config.yaml
image_size: 32
mlp_ratio: 4
layer_scale_init: 1.0
learning_rate: 0.00062
Rows from block 7 of a small self-supervised image encoder, named by matrix and row number. Rows with one number belong to one neuron. Each number is 500 + 25 x the weight over its row's rms, rounded and kept within 0 to 999. All counts start at 0. Numbers have three digits each.
After each neuron's rows are labels from the 100 images, of 14976, where the neuron reaches its highest value: "top examples" is what is common among them; "colour at peak" is the nearest of a few named colours to the mean colour under the peak. Only what is clearly more common there than usual is listed. The data: photos of plants, animals and fungi (iNaturalist).
# fc1: MLP up (model.blocks.7.mlp.fc1.weight, 1280x320), inputs 0-319
# fc2: MLP down (model.blocks.7.mlp.fc2.weight, 320x1280, transposed), outputs 0-319

fc1.371:485517464540476477492500501487506558554496502511445466496492502482496557493487518501526502506467452493503460519510501511464465500482465497506486502533498489494503503511506493541509461502499494496503485499516486526508515533525500508495489491541558486501555519496490549499497477499468478490499496479502491427501489506500516506504501493501532495493501517505478483501506488507511471461500489489493485532518552488488479502528479504500507500496500515520540461489472491523426497505442444546515509520493432460497501490462511475495425494527499530505501512504475485471502469496457496530482489514493494476488498469498503567502440500441502465501526497504495513545521511487476511500501516504495478475543531473546510491485472468498489538461520500483482503498493484506548534484475493437466502498511499493499467471438498484503486459501500526487560510454472498479503566493529499493520456492470499532498491493533497432541497499496513501460504494500470518486448474506432468480509
fc2.371:499500498510547517512500500456508490531512470482487498500504501513492506501508498440495471510502504516499498506500495486484490508516514537499495562500515521498504505568470466490491479508493515494505449493501499500496476492495431509498498500503539485473520605500517511502539450489488500512500505477527506527485486490484517500492516500499497483508490490486499495514493471505484490467500533499519465516517512507492511487487480475488491568522448512515517502464494527499449496499459556591501477516510494497450500508505504519505488460482468490445499494502518449435454525468497551484550506508509523502504502485502460496494505499492533535508513459495515505529503453469542490481504463501471494521554530472521473512497436464523502552509491497504500475519482477491501498476428502494483480506504471505486542495411486487498480506525554507511501456530507509500500507484574527496507495498499513501474500504498489531521498471500554511500512491509538517509482511456499550514442
top examples: phylum Chordata; class Aves; order Charadriiformes; family: Laridae
colour at peak: pink

fc1.319:494527484517494486493499508506519531550483492526468499492499521491493527503503500499548511498498441489505494547499490505452457515499441499499507504521491500493476502515517498542499460476486512495500476513540504494499533515523509522500496490556534479497565520479485516503492452501456498500479489498518470471495480483500518520505503510502538501494500530496501478509499476496500434477497477501485499509517568492486490504557500510501507501498502517517542496475481483511429502503463452539527516518464418456483503509469515496482488486512505513503511534513471479479503460486449499524483496498508468489492489457472495566504430476465493469492544475486499519525528516469479491496495512500516500462505554501545528482512467459503503534500500500492499522500489485502529524472482501433458515494520508512493473486440497460499473480509499525479511500437502507474498575484549495508499465487470519527507497488576516454502499502475509515464502517500492515487466482511425454498507
fc2.319:491517502503552507525501492481506447501495488500490510498520499455498491503544494485490453502498495510507501513501483498501497522500500514500524591515508512507495503561502409510500500508477499484500473516496469495506459506499458507494495488548519501492564623495504495496504455492500476522491504504513503518474498496487512502490497490511499426497479499495508505533492470505490484459469524528508498500480520500490487494484497517497494500516466507539560481432508516498483505504461516574488482536500505509426545505508509550472506442493509499455499496504504497492442526472496578498543482502500500503537494494509481493503495490503516545508523503502536529521515500460507487472495475508481507501559540488510484515493443500533489545496498499512504473546500489487500497479427500498498478489504439506479531509437505461497491512516536512503498444498511509501514526497555536500499480485480510513497488505496513520505504501511510515487527500501541519526495519468497525506482
top examples: order Charadriiformes
colour at peak: pink

fc1.588:483545453530493500489500501480517536498500491511496441500460500487498518485463513493515483494454462486500437490499512513488476501494482502507456500517529499484520511511509532499525427500499510501532517493513476519498543500527504521489500499557499500471525499526499546499497483496460498500491492477509492453497435501480521523502501480500552478501501498497511500492497495511505472512500496481498500526546530488519516502510484502491503500483463540516511461495474505548445499508426447508475498533495476465486500514499502444500426502537500497514502495497491493454492490500486503499499487498466500481509484449501498510500418498478496471500512496505484514523498501475496523510497502541503421462509508398512514496451493480503512497462536490487508515496484493503515500482491501467493516499517497503497501500439500481520496428504496526474532505455463536482498539488500486524500476488503505518504494469500477464542492470500584526469501438512460520485460497495425481497519
fc2.588:495504478502511491492525484496502500496548494506486508503500491500472502553512504504487497497538506522536514503481500497494528508505522506511502515539508516528509516499500454502501510498472501499510464498494503504502519493499501499500450495588513466494537577497518497523522487479491474570493518494509498497532498531479548507557512520516495505570496500484497488577493489513476487462503503540514467510529503511477494495476499517496488504529502497573521541502534482526483493522467509586513498514472480474499537483500530537524499490499518495497546509506487457476496527506475562522513501519514489492501511511541495465525481475498505505497472509498524519541512528487508470495512485452496495513523568498507582549513474432504508582496493516500470493506483489505502501430478497461498483486511478503477490489413500477547448553500524509499552498498509482499496505491571504497499498463501527551494500511485501526532498531501502506496499498501500508518498470494503487498491
top examples: class Aves; order Charadriiformes
colour at peak: grey

fc1.626:502538502487514500534488537495536516522499496493478498502500497489499496498478500445575505570490504500498496486508523465504484497502506492515486499449527527457504498546497497545467456476545499500500501530512498499527514495506491565504462496496491460515500503506517494493498494522486499500502502511498396509501487500478549514471499450470587490498488500514514540500474533498490473494488498490476495506485505475493500510502485470490385502500492603515536504499459521479493461497498462495456500577478515499504484513486489491461509510510496536416469500506460481471497498497454499485495485517505498496502506484480500491486478508485535491459500456422475469502499503455493526523491501533505492496495493474527505502480497467510497483500482478478489490469487504482508519530499500466459534519551506500519494473521501499450510493503547517498490502503487529497500489455503513504464498537509479498439449486500499495496500495497509501508494528510516482474480500476477503496497
fc2.626:496500516500503475503501486508498540522479494504501491487468467556496572534497506432495477533531520510464447498482498499494495503517479502506507548513501525467497490502475522505481495448548539505510490503484496535542502518498463501536536470499497497493502498493499502554501490509497505520499499491526482514497491502487505509502552570499466501482508504505497500538498508500475478494500467497509496500501483499530564498497488488497507508498496429416575581457468515482480514487496499500536490466493498505499489495505504497488500496478474501498530512496514486471509499448498515482502485505518503498454511501499491481499510500498549489493596486468492499488501458471499500493482499498516499546497493500520503468552494480495511466505493501501492497456477460502507502567509500453524442498504518504505471529504501497495504505499503499498487496508500466490353476461501500501491502572521515501504496532511496567512463495499500508502460502507498497523485499499502491502455
top examples: order Lepidoptera
colour at peak: pink; white

fc1.647:480521484541469505531486470501504500533494485493518459502497494483516512484486498500501502501499512489505501529497498490475468500487501485492486545487441502466485518491486455501485501498521496442521498493468500486561505516494505487489525523559517487534546519495445501445486498507474516496504471502469500496563471526490474497470476506499496502525459503499479498505494493493500500485479530480457500541520487487509515474498500492531503451525593505492500493474508472448481475448512468542488503515473500462497476482422471499498490499474500513460509557516503500503487484496509573472487500514493505509497500481474500509497502502421549486496532478504489465561507488497507503473510498501474491506559474490500513515482502500506464486502504503483433498498504490464516501497480475479530470470475467497524489447445465483471477501488458526511512494458492504503485504507567503422499501550496450498499457490488500472563481459497500447494498496455501464493491480496502513499502
fc2.647:485503488509501547500498509528516498493494503502470498460501522564491495530470499497499495495503456488455504507491496490538460483556491524498498502502557499515487483551510501497491487509495500508521499479528500418502508515495438486484497510504499492481537504511494507533511497484530514486532562441513505510501467542493501549498485494551549505520504473476503483496475510492499509503502513500522540496523510517490510462481504501502496503523417531487526501523495499532519505504504523512393501512526520494484504513579505477504525459491455498519551503496501502499443478493455532498530489499496522497493499445500490500500500532518498498484496490487510472503502472448509509499494512503532490572518503455493466498484470492503552504518502514544534506491517505494505499490480505480417533497516503503491501536497500489522482474486480485494500478530507593504494505507501492495498507499500508506489513497496499508499468498500539563509506477501505500547518562505452528586510
top examples: order Lepidoptera
colour at peak: brown

fc1.427:508503500491500496545494561503569499501495495503468502501503502500501473501474506468620506577499475495499499498504502494505498490499505489500500500458506512491462482553483477563462450497539484501499500506509500498500510497498492552504495495483495494510501500495500492499481497516494496479507501502501470512501511500490516502460499448487638500500492503499523522495505544464489454492465495467493490480454519487488494481505486473500405492462480619492517501493475525477499453489499488491443494579483499512509484503492502483445506500529502502439477506497466492495500485494456501494491501499505469499484522470478500499479478514493525497499501463455489465492501510457498502490468500545489500489500496494531493494493495462511500492500489493449497495481486541478496536522505492492450547505561520500507493494521491499461500496534509503486494501464499538478501494470495516485490495530500508498480464472498490478489501495528500513517501508494529481482493500491491494491537
fc2.427:499502504500500510503510509485501531529472480504497507501509500487496529490496501493401473516487485499499456506484491503500484493493461504506491503509502522487491495506460521504497494477642517490513490493504481546544495546486499501566577397501500506492505500485490499501497492525501492486497498498511499500495432510499493498518510528494440496489465506494507499495501515505501482491484438512497506498504500496518544502495501497464508503500495500500554490465490504475486524476486506488500482492472493499500472472521500510472486493496463507499501513518505477481504484458496524503492478511535488489497504495495490486497494479499555487500535500495495471495515489480475476498458498503488499478502498499504509490485500467500500471484491496473501489480499496480512509545506500452496459503501502503540498500500497492482527499500511509503486497493482512489262481487512499501501499537514510499507495492538508498501498501500498517494503503505499498497493502495479485497495
top examples: order Lepidoptera
colour at peak: pink

fc1.399:482519448533447473499501501501500530534501501500464433491460502459504530470462530501530499517476459489487445497502501511472473499488463499505500503538493470499512478513501498541515451535502488497517506466513495518499505528511496540488512501517538495483544502498493527496491476478464499468513500466496506441500474520497506498497500466503533496500504505494499495484499495532522474489489500486494497502522525497498499495523496489497498500479491538503544463499492496547463480503454444524502496520492472478500499493498508442495388503559485516519498498501477500473514455499481503533495495505486448476482498457499498554499444508472501426503513496506476501503512500501469509497485520528493488465527504472501500501490498476456497509431523499467493502490500496490539538490501475447477500491501500497503448490476478504505494445503483505483567513442435499482520547499501507499501456492481498520500500470516478452501481448510518500464517440491481530494447478502438462496505
fc2.399:524505487491533502503501488495514498491535501467486511521514497508483506528510504475499460484526505565524495495481506496486502500518508502514500532507518552511511530503493447480479504541501498529510452505499500495501517476501495482501473495499533443469523572504512509505569480498500499527497503484515516519495492499424542498523510510499489484544503496466507500553471496512469471500499493521545489504509497537493494493473497510486498522506490491575499517493520507500462485507500567568501488502494503499473503508492520545510514494490504503476547502480501434460438518483498509499534519511509499502513522486516464484508498499502519569487482487505548518515498498460552460499500469493491484503551517498509515507513422432566512580519487502500501501552493490491501508466430500492493491503519493523481543493452479483512457534520556501506517495523503495480495496502518504500497501501499524559428518525446483545508557503504519499505496479504501497515501512489510501495469
top examples: class Aves; order Charadriiformes
colour at peak: pink

fc1.486:485505500493451500491514502500484490498501477400511464509505500500532500504488507505495502500478492519492481454484545486499500507501499513509488502511520495495542488544506556499464484461529520452500503453530501570490500518589522528489472520483500500455500498526520506498531498500425500489480480469516465460482484497422501493517487460503515502515470497497498563457458499519482504504513480497499506491500500500494532522497509488476488486476450521529506487509505500567503511501499481513500470477498498508473502500510525480505503539548501505535490462493504505500514486505506500502497492528487461483492487499494472499501455493498493486457500512497490485458501514503500472528470593543515486481500470500488493500500561492435533487474528485500518483502491524446558496498514507506492482494471499513498479511502507495500501476496500505479489499493497517402496495490468489474410491493557503502451501501498482492483504503487501522495488446505426507500455500498500461491507
fc2.486:480477515528488500505553455459476501510502438488535480475502501492518497411495519499492557514407516507425514500523480521494476545533537510492493445503484501500500495517503518501525494499474499452469505489525524499471476502497465503495532509497508521478485502511498507512495517505482502478498504500503534500495534464512502472492490488507503500502458522482488485459526482528504502500502566475510506501455499500501499529482487488534517500457459499502469495503443539491502526498442512492545505507576497516535515474541492500501427492501477502529476493516505504501521501513520488474523461499472533499494492560498502510456515516498497475533446502532450531492495470544507501500500506494502523502474496492500413491499501504496491475444512484558544498535486504497486500503495502508501452501480492494495509554496488500485530499529544552530492500527502499513523502494486505500520494502476493493499489504503476496499470427517500502495500496486500506500424484454517550499480
top examples: class Aves; order Accipitriformes
colour at peak: grey

fc1.579:505501489510498550499497519510545531548499466504490473500499474502500516493459504497554500551500472478493500500504506469497445459492497525499492501489552494500500500537496530512478479497501500504524520464555485501537594499500485528508524500508498495497500500520500502490501444502473502464511486434513491500500440543472533514488497455499564481500504499505506504501509514489481440507496503483507500524550495500517505494502500486501493502511415591496502456501496500487487446504500504500462483564506499467453493526498494467466489507500500497481497494499500468466497497492459501472499501500497492501501504415480496496487436516475501484501503478499495504516498499410507500498493500506507435495500498407513506503456504469500505491499503498460495511503472497502500509529489498462502540500555500508503523496499495491497493469499487493466495500498500567493500501493500506501495500519517492501454504446511470445526497489531585526500500466503497466490492500490483510500512
fc2.579:492507510493490439494493471527471528507511521497503499501441485497484525500498501498509505477499526495499464503498507492497530509507496432516503514502489468488511496491500511546504500465492544497500492501485504519560488515499501499506502460546485484500528500494509491507500496509500506501502471504511486497501501499500491501503501501499503500488497504502499501511501497490491494506496521453499498505496500497518524486510473499517503480500517397429635567493478455498494490487502503540528513484498497509506490495502500410526489501500490501499517517499503490488503459452503524498488499502501505473427505509563497498503511500498508486485589479479494497505498501500489494500493496501503499499493497499523500499558493490490524487500493496502501516452473384495524501500501457502507408504500505490500472503468495494492492500472504494476572512500519475485375496489559505500496501503507514541499494532507510522546480499495495458508440501502484489501496473523501489497498
top examples: order Charadriiformes
colour at peak: pink; white

fc1.596:502522479516499516495491508499530513537499506491458491501481465489500531482473487504557491538497433490507493494519513478505454435480457498505499500503537527510511500566490552511475498501509500511525506455534460507516561499505484531498529499505499499492500500508504502493477477498507499457525479445504495496500448589474535507496498433496551472499508491508471512493504526507493477500498500506497499562541503497513499507523496502501500504517443594519538478500498492500472446501491496499446501541501500451482483497494486482492455520503468499493496498513495494460502481463424500496489498499501503499512497418500493498497470539487499497499505501497495509516501472479498531502500500503479429498503497418502520508445512465477497500461504497457494506491501499500499502508499464459474546505517491485523502482500500498498496497482478487485499510484474543507494502500512506484490500516506469501422511450518499466539500503529577527465495476501493468495501499499438500496501
fc2.596:470508503496422425483502458500446524501537498499503503503463496498486504501473500508503508467494550490500479500495504499502522499500508473507505537508499478500522444488484498542503500480467520487499500489499504525498478495492512538495491496526497501495523491496503480524499500505502494499502478501512501483542506502502500500501500495512497505510490505506499492495502476500500502504486523456488500493479497502499514500538481502527489477501517442469645520500502468500517484473497495515522498476471501504527497457513502441531496512500500493511515530500494503499515441502506551509468495500497473439403504526551502499502502498502503465498575503500473471498517500507470467503453504484482502499490497500501498522548504500469511502480488502505491496460490428492493499501504454502508394503484499468506443517466507478500506495502500493491590554490500460443441489497532501500497499502498521525498482503500501516500469515501498476500479496495446499504497468509511416465499
top examples: order Charadriiformes; order Pelecaniformes; family: Ardeidae
colour at peak: pink

fc1.116:495514481501495484489499506508513544526487500517450491499496511487493539502500510497546506515495416499508437524498494500459458513500416497503503509544493499489486501516507501527491443471491508497516468507536500501501537520504509515501497490568531475497548532486487513508500447502483505501492471495521477472491487500500519523505504507500552501493499527503453481518499476509498423490493495500499499504532580499481475500556500503510508499499500535509559503500471485506432503504468451534514514546494446489484501520467519472465442488520478499505509522498499500474503471480453500532499499499514486479486497425484490537504433490486497467492533469492497516519519515480482491484498498498507500463517546500539523486509479468507517516494500500456501522501499477503519521461486500449460515497531505506496491495451492477499476488513498551481525498458480509490495577491524501500499476489494527525497496497559545464500495474487522510481504502500490508489453482525425460483506
fc2.116:487516499507545513528497504491511444510493484500486509500509498497496498510516494465492472513499494526505507517502477485500495509501500530500526584507508550505475511537502399519501500525483501501501473501491474494505472508497466511489498496558517489493565620498502497505501439496497485508500505495514502514492498502496522514480497489509500430497491496498500499538497452503492472446455526528538501500476507501497486492497505520498495517515456502529556494477507514499492508509443507573482479532502503504421546501512501532485533453495507496470504496502505480460458506487490589499525476504500492502521494493500493499502485489531529542515525502498537501519517497439505492475496483508495498505551545490518488510490434466529505558521481501508503487534499486498500498479446499495497499496504460519489505508419510435499476500522512505498498466494510495500500523487576544500505485494466507523500495499498507507511493503511502518484524497497553536513500518466493505500501
top examples: order Charadriiformes
colour at peak: pink

fc1.350:486525463524491494487498495484501548550500498506476491464500522487497554490487508501521500503484456501492494532514501520469456489474474499522476511510493498497503505499502484527558467500500499500495483489507455506503517529524482504494495497546529478502563531500500552498500471504464481470498496473500495441508489510502511506505494502499510495500499506504490484497517488508505476440502503505497466535512578479490490506539463500506509499501501507529536451487486490545423495508448479552512514508497431453498500467473502489499460497511487521505500534501476449467499450479460501536474494508487479472486494493501509543500447493456502463504543500504496513527515500490483507503502502500499459472547534484523506501492468436487471549473527497491486510509499488507542521490479478442481501500507491466505471449448494486504482468503496506500534535452463489488520554489540498496521465498459497547498506460554508446547501501483518505481517504501465537460464457506439489498504
fc2.350:508478498506527508511483510472511490513517480492482504501509510490495502494507500470474508519485506499503492514505498497474496524515517514500488538505494506493510502570476417483497486492455504492501425496509507526492477488498466509488500501535517497465548614491521508506541440482492498505498500489506510504495489473504502496503503487491497494540490496491489485507497438509500495444501532501511478513516546489494495498502443476500477504519461532513504501399465505503480495497461549607506499509520482496478497506506499505498475468484465484464489494507502483479489508442486562495500501503499529492502497499501457495492498498492504503519513440493500509533517468493522481485506459478479500500577551492529475521499490491512486541502495492500508476505485475489495497461464505494479500508500453496495518496401491485486491512512547514500502480532509499508531546483563522485517462481488516499477500498511504508506512482496556510479533502508533545503481501458484550507440
top examples: phylum Chordata; class Aves; order Charadriiformes; family: Laridae
colour at peak: pink

fc1.701:501535468535485493496493500480505517521500501501484497498499508482498503492499513501527495497470437498501494515506500503475459500497468495521470533501499479497509503518499501523502474500500514488500446472527475522500532530537493513472500499550505478502568564503497542498515462500489485471475488490500500439505465500499501503505479500477531483503498500496494488499505499511500452454495501501498453521517565477495505497521466499501517496500491520531534456471467494520419500499447487534501509535482417434495499480495499478500449498527490508502504503494480467441465464450455504525466500513477495482489491436509500505486452502442502489498522492505479521527526500454480512495500501530494425456537519441544511524486498436503494527488523482468500506502496495501552499495494482452474502499507492471499500449458487484500492488498500502498512525460498501500500555464526498498501460499499503552490500454563501464540500497493525508485502490499485518470480479516431473496502
fc2.701:502495474502557519500510513474524496519519477501445506501531499498495520501529491462454510552497501517502542497501499500464492523500509511505462507507515527506463506520486428491499508498478483488500425500505509507491475465498502506499487536511545500463501578494524500503517398468486514543501505477515521512493495497502524498510518493503490512510489513478494460503494438529500500397502504515501478505502558521487488498499498500492494532516481509543504500503518553554486507491451540560501493513496492491492516498503502549497478484492500489476514496512512520512498523508454536500511499502506501508519497502474480490493500485475502519504493503503510513510500489522549473495523483442456522523521579499500490506497493521526466567496476539499491469524496485493477499452490499493451499510504452503478506475387496485499505528518551541503504486502501505498532502515540504491513491487456511483496542498489487503500507477497526527471545494506504548515492510476503561513481
top examples: phylum Chordata; class Aves; order Charadriiformes
colour at peak: grey

fc1.26:502512494523497500518501518496520506563507504474473481491491472465521507460458499501557497540490464464488470472535503473517476474479501494500480505500536482506517478557496522516493482510531486509556531484543481503553496499502492514501504497499496502504501501559484503472500493488496499479536483478490495501497467587467526492478500428492582486496498489488509527492502531502499452521457498483497495507486495500528500475503491499498451493499477558504508493496498496487501414496500485498415495570484506496501476493500463472500490541503500500487490473489436449467501492492471499466484499503497493492496499432505503522485474516494547470503500495504480484501502501452483530478469499535486437474504464451494491500488513445503500492490514489443494498490484498474501508560505500446472531486511500489507498491510467509494504475483503492491500504465485536494496499472501501500490499537521498499441484475507489463519499509559577500494496442493491465482502500498467487483511
fc2.26:484521496487498504475493487505474629512581510498501499499473493505507645501490495501502510504501506496498473491483516496497500492499500502502500499502511505501517497483498502504498498499501507500505502497486503504487497493498504501520482540478507500497500483582507537529505500474505505502506499500502504499500470507498501500507511499499476513539523494501491479503492496506503505512499500487501458497502490516496554507505454500503501501492514413474604530502504505514502463494505516535515506500488504480513455495503498467578484511436482502502554503471484467490531459456502496499480532498505492483483501500512500503500507503488502488476530494501497498494492497506506479506493541421495483500507497496501499496525494467477514501499503496493488531485464386503495500508509501468502424487504501471511466488465471512508510500505509504512544535503499464484438468496499470503485512540485499554493507502464495501557497501503498485498431469493442472482501465512501498501498
top examples: order Lepidoptera
colour at peak: white; pink

fc1.636:470523446551464498489500500485508536507500491504481433500455500493499536472455536498528483495457462478500453495509513515485462493494487501513459503515515477493519500529504533528521438500499504500536504472514494526499535509529492506477500499557505495484524500502496540499498475499438492498496495473501499439501438513476506520500500479500522490501500503499511500481494498508500464508500497473496499512536528492501509495510480503493499496483473543504523459484478501552460493509441423525496494514494474461480499507499515435500421499536494504515501499496489495465497491500479503501483482500464469483498495458497504525496421499471497458500506499500490501522500504473495520500493518533501432469531507427514509493463491472493510500451538498484502508477479494502520499487484489457489507495512501495497466500436498480508491432492488518479537519441432518470509543491499495514498473492501510525500492470512470463539479486500558512487500452501478522480443482499436485487518
fc2.636:498512471495517506494506484471512499500527487503478510501504492503474506555508498491494477498518499519528512506483502497494496500504501511517493523513514560516506515501492471498494507510483531512517455499497504502501511485498504495504460490577508476498553564497513495505552485472479477551492513494540503504504494509463583500535516500513495501546492498472501501562489497521481480486503500523500492514518506522483495493477504514495494525519495501583515525505531493520441491502470515596500487519477498477499516497495531559512496475493503499474535515497499429444496538493473563506514506517520492505504516504519486481510475473496503505497488507496522502557499506487520465493504479466475484505549558497507559540500476399522505587498486526493476495498498485494502500456468498460484498492520492502477499467438488477540456519501548510498535487500500507495494508493594504496499498475499532564481496500481499530524527520504513509497497493503502501512498503462492486498460
top examples: class Aves; order Charadriiformes
colour at peak: pink

fc1.488:492507486502466506506480506499493501496502496491502500485470494497511484500480491500513476490498478496502500492494490500490489461476471488496485556466497453498464469544476521538498504495500518508497471481541480494489502583499499544479530516485506514496586500481469473503496475512481483463497477504506502474541512498500498500492487480458525477542507492501496498479571497502500471495455540489476461481491509491497522455541488506564504498500496506487552502488491473500495503474498480488459511498441437499501468466469480452483500498496489522485495497495499471496497437492501566525471491507490464495432496455486500518490494488498503466507552502493451451476554460480493471475475505521477467483533492484496506541499512471455475502497490471454454517462499545504510518500527441502499505511468501441500426459515501483486507470486480476472503495454482498499499497501491515478486471494481470532503498417545512479482490515483531520490528495498501501473521495500468453469509
fc2.488:497466499570495504531499509498511501528501492497501486491499523500525508510455511482493508595498498482478505500517446528488453497513462556437470480478514529500466491513497531463463476465502528496513488495514488530503494478442501496502500505499568523497478500497454508483495480451440515500509422485564528528502490498489509480461534444482482496472497469492431427472490501467533501488500494468486509488472503508497511456492524490473485522481493504483471500512504532497486459491515502511500471500497512476528489508500497492501477469488493507492500504447504466496506501501504483477514543504505503508483516491471491575488501489476504501544473466505510484497496489505508488431491497393492467495510498496491468440487501466490523504498506500491486501470500486483475573516500512467529510468507493515514499521500470492489510467492492499474489514505501509481523499506517504491539518538471494483445452488493488491502499517558537482501546474478516501498487503487480479482497
top examples: class Aves; order Accipitriformes
colour at peak: brown; black

fc1.218:502496421519491523498500504471537545519470487529466478500499499488497517500499492500503499508500444502501500498503498499465445498493426513501472497507523507505477503552491530519489492496489501498512468482542484513495627490500509565499500496582499501482500497493499504500492413496459519496497493442526499495488437511511498516520505491504542499500497494494466492500512493510500475500499501510498502539597543500495494501519502508501544519516443587531529458499507493507442504499501492497499478535492499436465514488468494511481447493504497498497500493499520501501500500500443503501499500500496498508504497427461501501502446498475497501501501506515504498572501496437505497497506496498470485499499506434523554499470499499491478500475500504499482483502500496484498504498496500472501549504538496489515494469480497450500481496496486498428500492476496512512499501507528499497511498498500453498500496467498484493541514488498530561477500493519500496500490502483487492500493
fc2.218:509522503503450448471487479502487500500495501500502500501477500482444500497509499516528494470518513412511466498501499499503514509498493456503511510511474478496497471508512533544527500455467573488491496492532487535501487543526504498499501386622489500501505505470499498499498494492504491498496490501505499450501502512501499459495493483500519475493496501500519504473503500498496470535488507499463525495492503494501532489500518522521480448510501506491579500500494394504495499498497460500500492467457501502501500501508501472497502505536506500518483535490484500494501506499500519532496503501499476498477500504530499502567482501509499466501530510498486486505526521492465473497474467543502498494497504527508531508497500498494507494479515485499508506447516435473537510432484467493502478484498504498452497510463495498492472470484464482462537503448513499501423535495509501499501495429513527510499446500510501497501500517503502435498505499467501503514501498511500406492500
top examples: order Charadriiformes
colour at peak: pink

fc1.416:504500432525497529490497516475547527536496489514492474500500489478496550491484493504522496500499443499505490497500504490485446476484435505505474501522524540508497504547500539515494486497499503501543500467530469515500603499500500552499512494560498498472500498498501502496481448495483500483499485441539500484496447565493529524509518466501549490500498499498452499495514496523491476505499502519499500540591505496501488504530501508501521520504459593526539463500501489502430492500489492497488499531481499436468500498485500499481431498503482497504501498506499498487503500495455501500497497498499500500524497427475503499504461505484496498497503505504499501555500486464499500502500500511448437494499503422510540500431499492472484499473501501480500501503501499497498501498492486453501537501523492477499490456492498463502484489497454501459499499476487542507498503509509500488500498497502464494466502452512496494541504493509575542453500490500491494497495501492445498500500
fc2.416:496507503496406427486499477500488500500499493499503496503478500484483499498503499508507500481509531447505477500500501499503539502499500473509502513518502481499520424496504500554502499471446548490499500476500499538500472500508525508496497450606479500500501509469502484501501495500501499498497497508504500464513507504501501483499495491527504494497490501502506500486501494502501500516485519486478511483490499501493504491507507525535472462502530490484611500506501419508511494485500438504503494466423502503504499479512500474507499508512510502521508537488483522498509501504504543517486499500498462488462500517542502502531490498502499465500524506500448471498523514503440478502442499499491500498496506513502511515501505500463504498452498499500498507432508438483516500474501460500504464496495496472497445517463500499497494467500460479477566547448502498479451517498532502496500497466501513501500453499502500504497474538501499440497499484464492511514500501502502352486502
top examples: class Aves; order Charadriiformes; family: Laridae
colour at peak: pink

fc1.293:496521459533487521477500499474528550504501473526484500501502481475500548499470502508501497480489484500506494492490500503485422492493483509504488500517531524502495514530507535500500478475501502482530475492533485506520610500502508495493502500601501504445502501499505576496498437492471499468473497454528499480484443530498509546527498488500531476502480487463474476499501493545509462505501502519499501507552505491500501506497500491500516497521438547564514462500500479509443499503482499500498491559497473395491499501495517512464466487495484500502500494501499488494498495497433505525498492501497498500509498472491485501507458490479500501500499504501499470541500495463500489503513500499503431495506500444520543508432491487479496502489527499498504501504501492486500506493469489464499526498537494489500492459416496449500482499500499513468502496494501525495498509500532459502514465481514499499496494455498496473593515495494548557491501500501482510499481500478468498500504
fc2.293:493497504490487464449532476537489495460527520499500508504488501506445489529518517518502497477500507478512489489430503498518569501506524478515520545536507458520533491500507460515498529486442507521504504493504512498498486523507499507493464463596495480497539510497504486556517505490532488510501503502488501484510502518499496506503497496547505497514519451499502481503505501500474499521482499499518509490500504503488501455501502571503469478519501453500618523506501420502525501513492502512501504474498500502501513502524561481511504500510520503537538553499459503492494505504497550532499489516500493467478528502575515479534496495536498500497504511481496498498522512493463499501476496500507497517504522522497498533552494499506537528499492498512516561482500443496532501412497461503493487495507501490495501544440501496502457500470503456480567508499517465499452499492516502497491500420502544538484485516500508507494486528456501494508500483487475499528508505535502454499514
top examples: phylum Chordata; class Aves; order Charadriiformes; family: Laridae
colour at peak: pink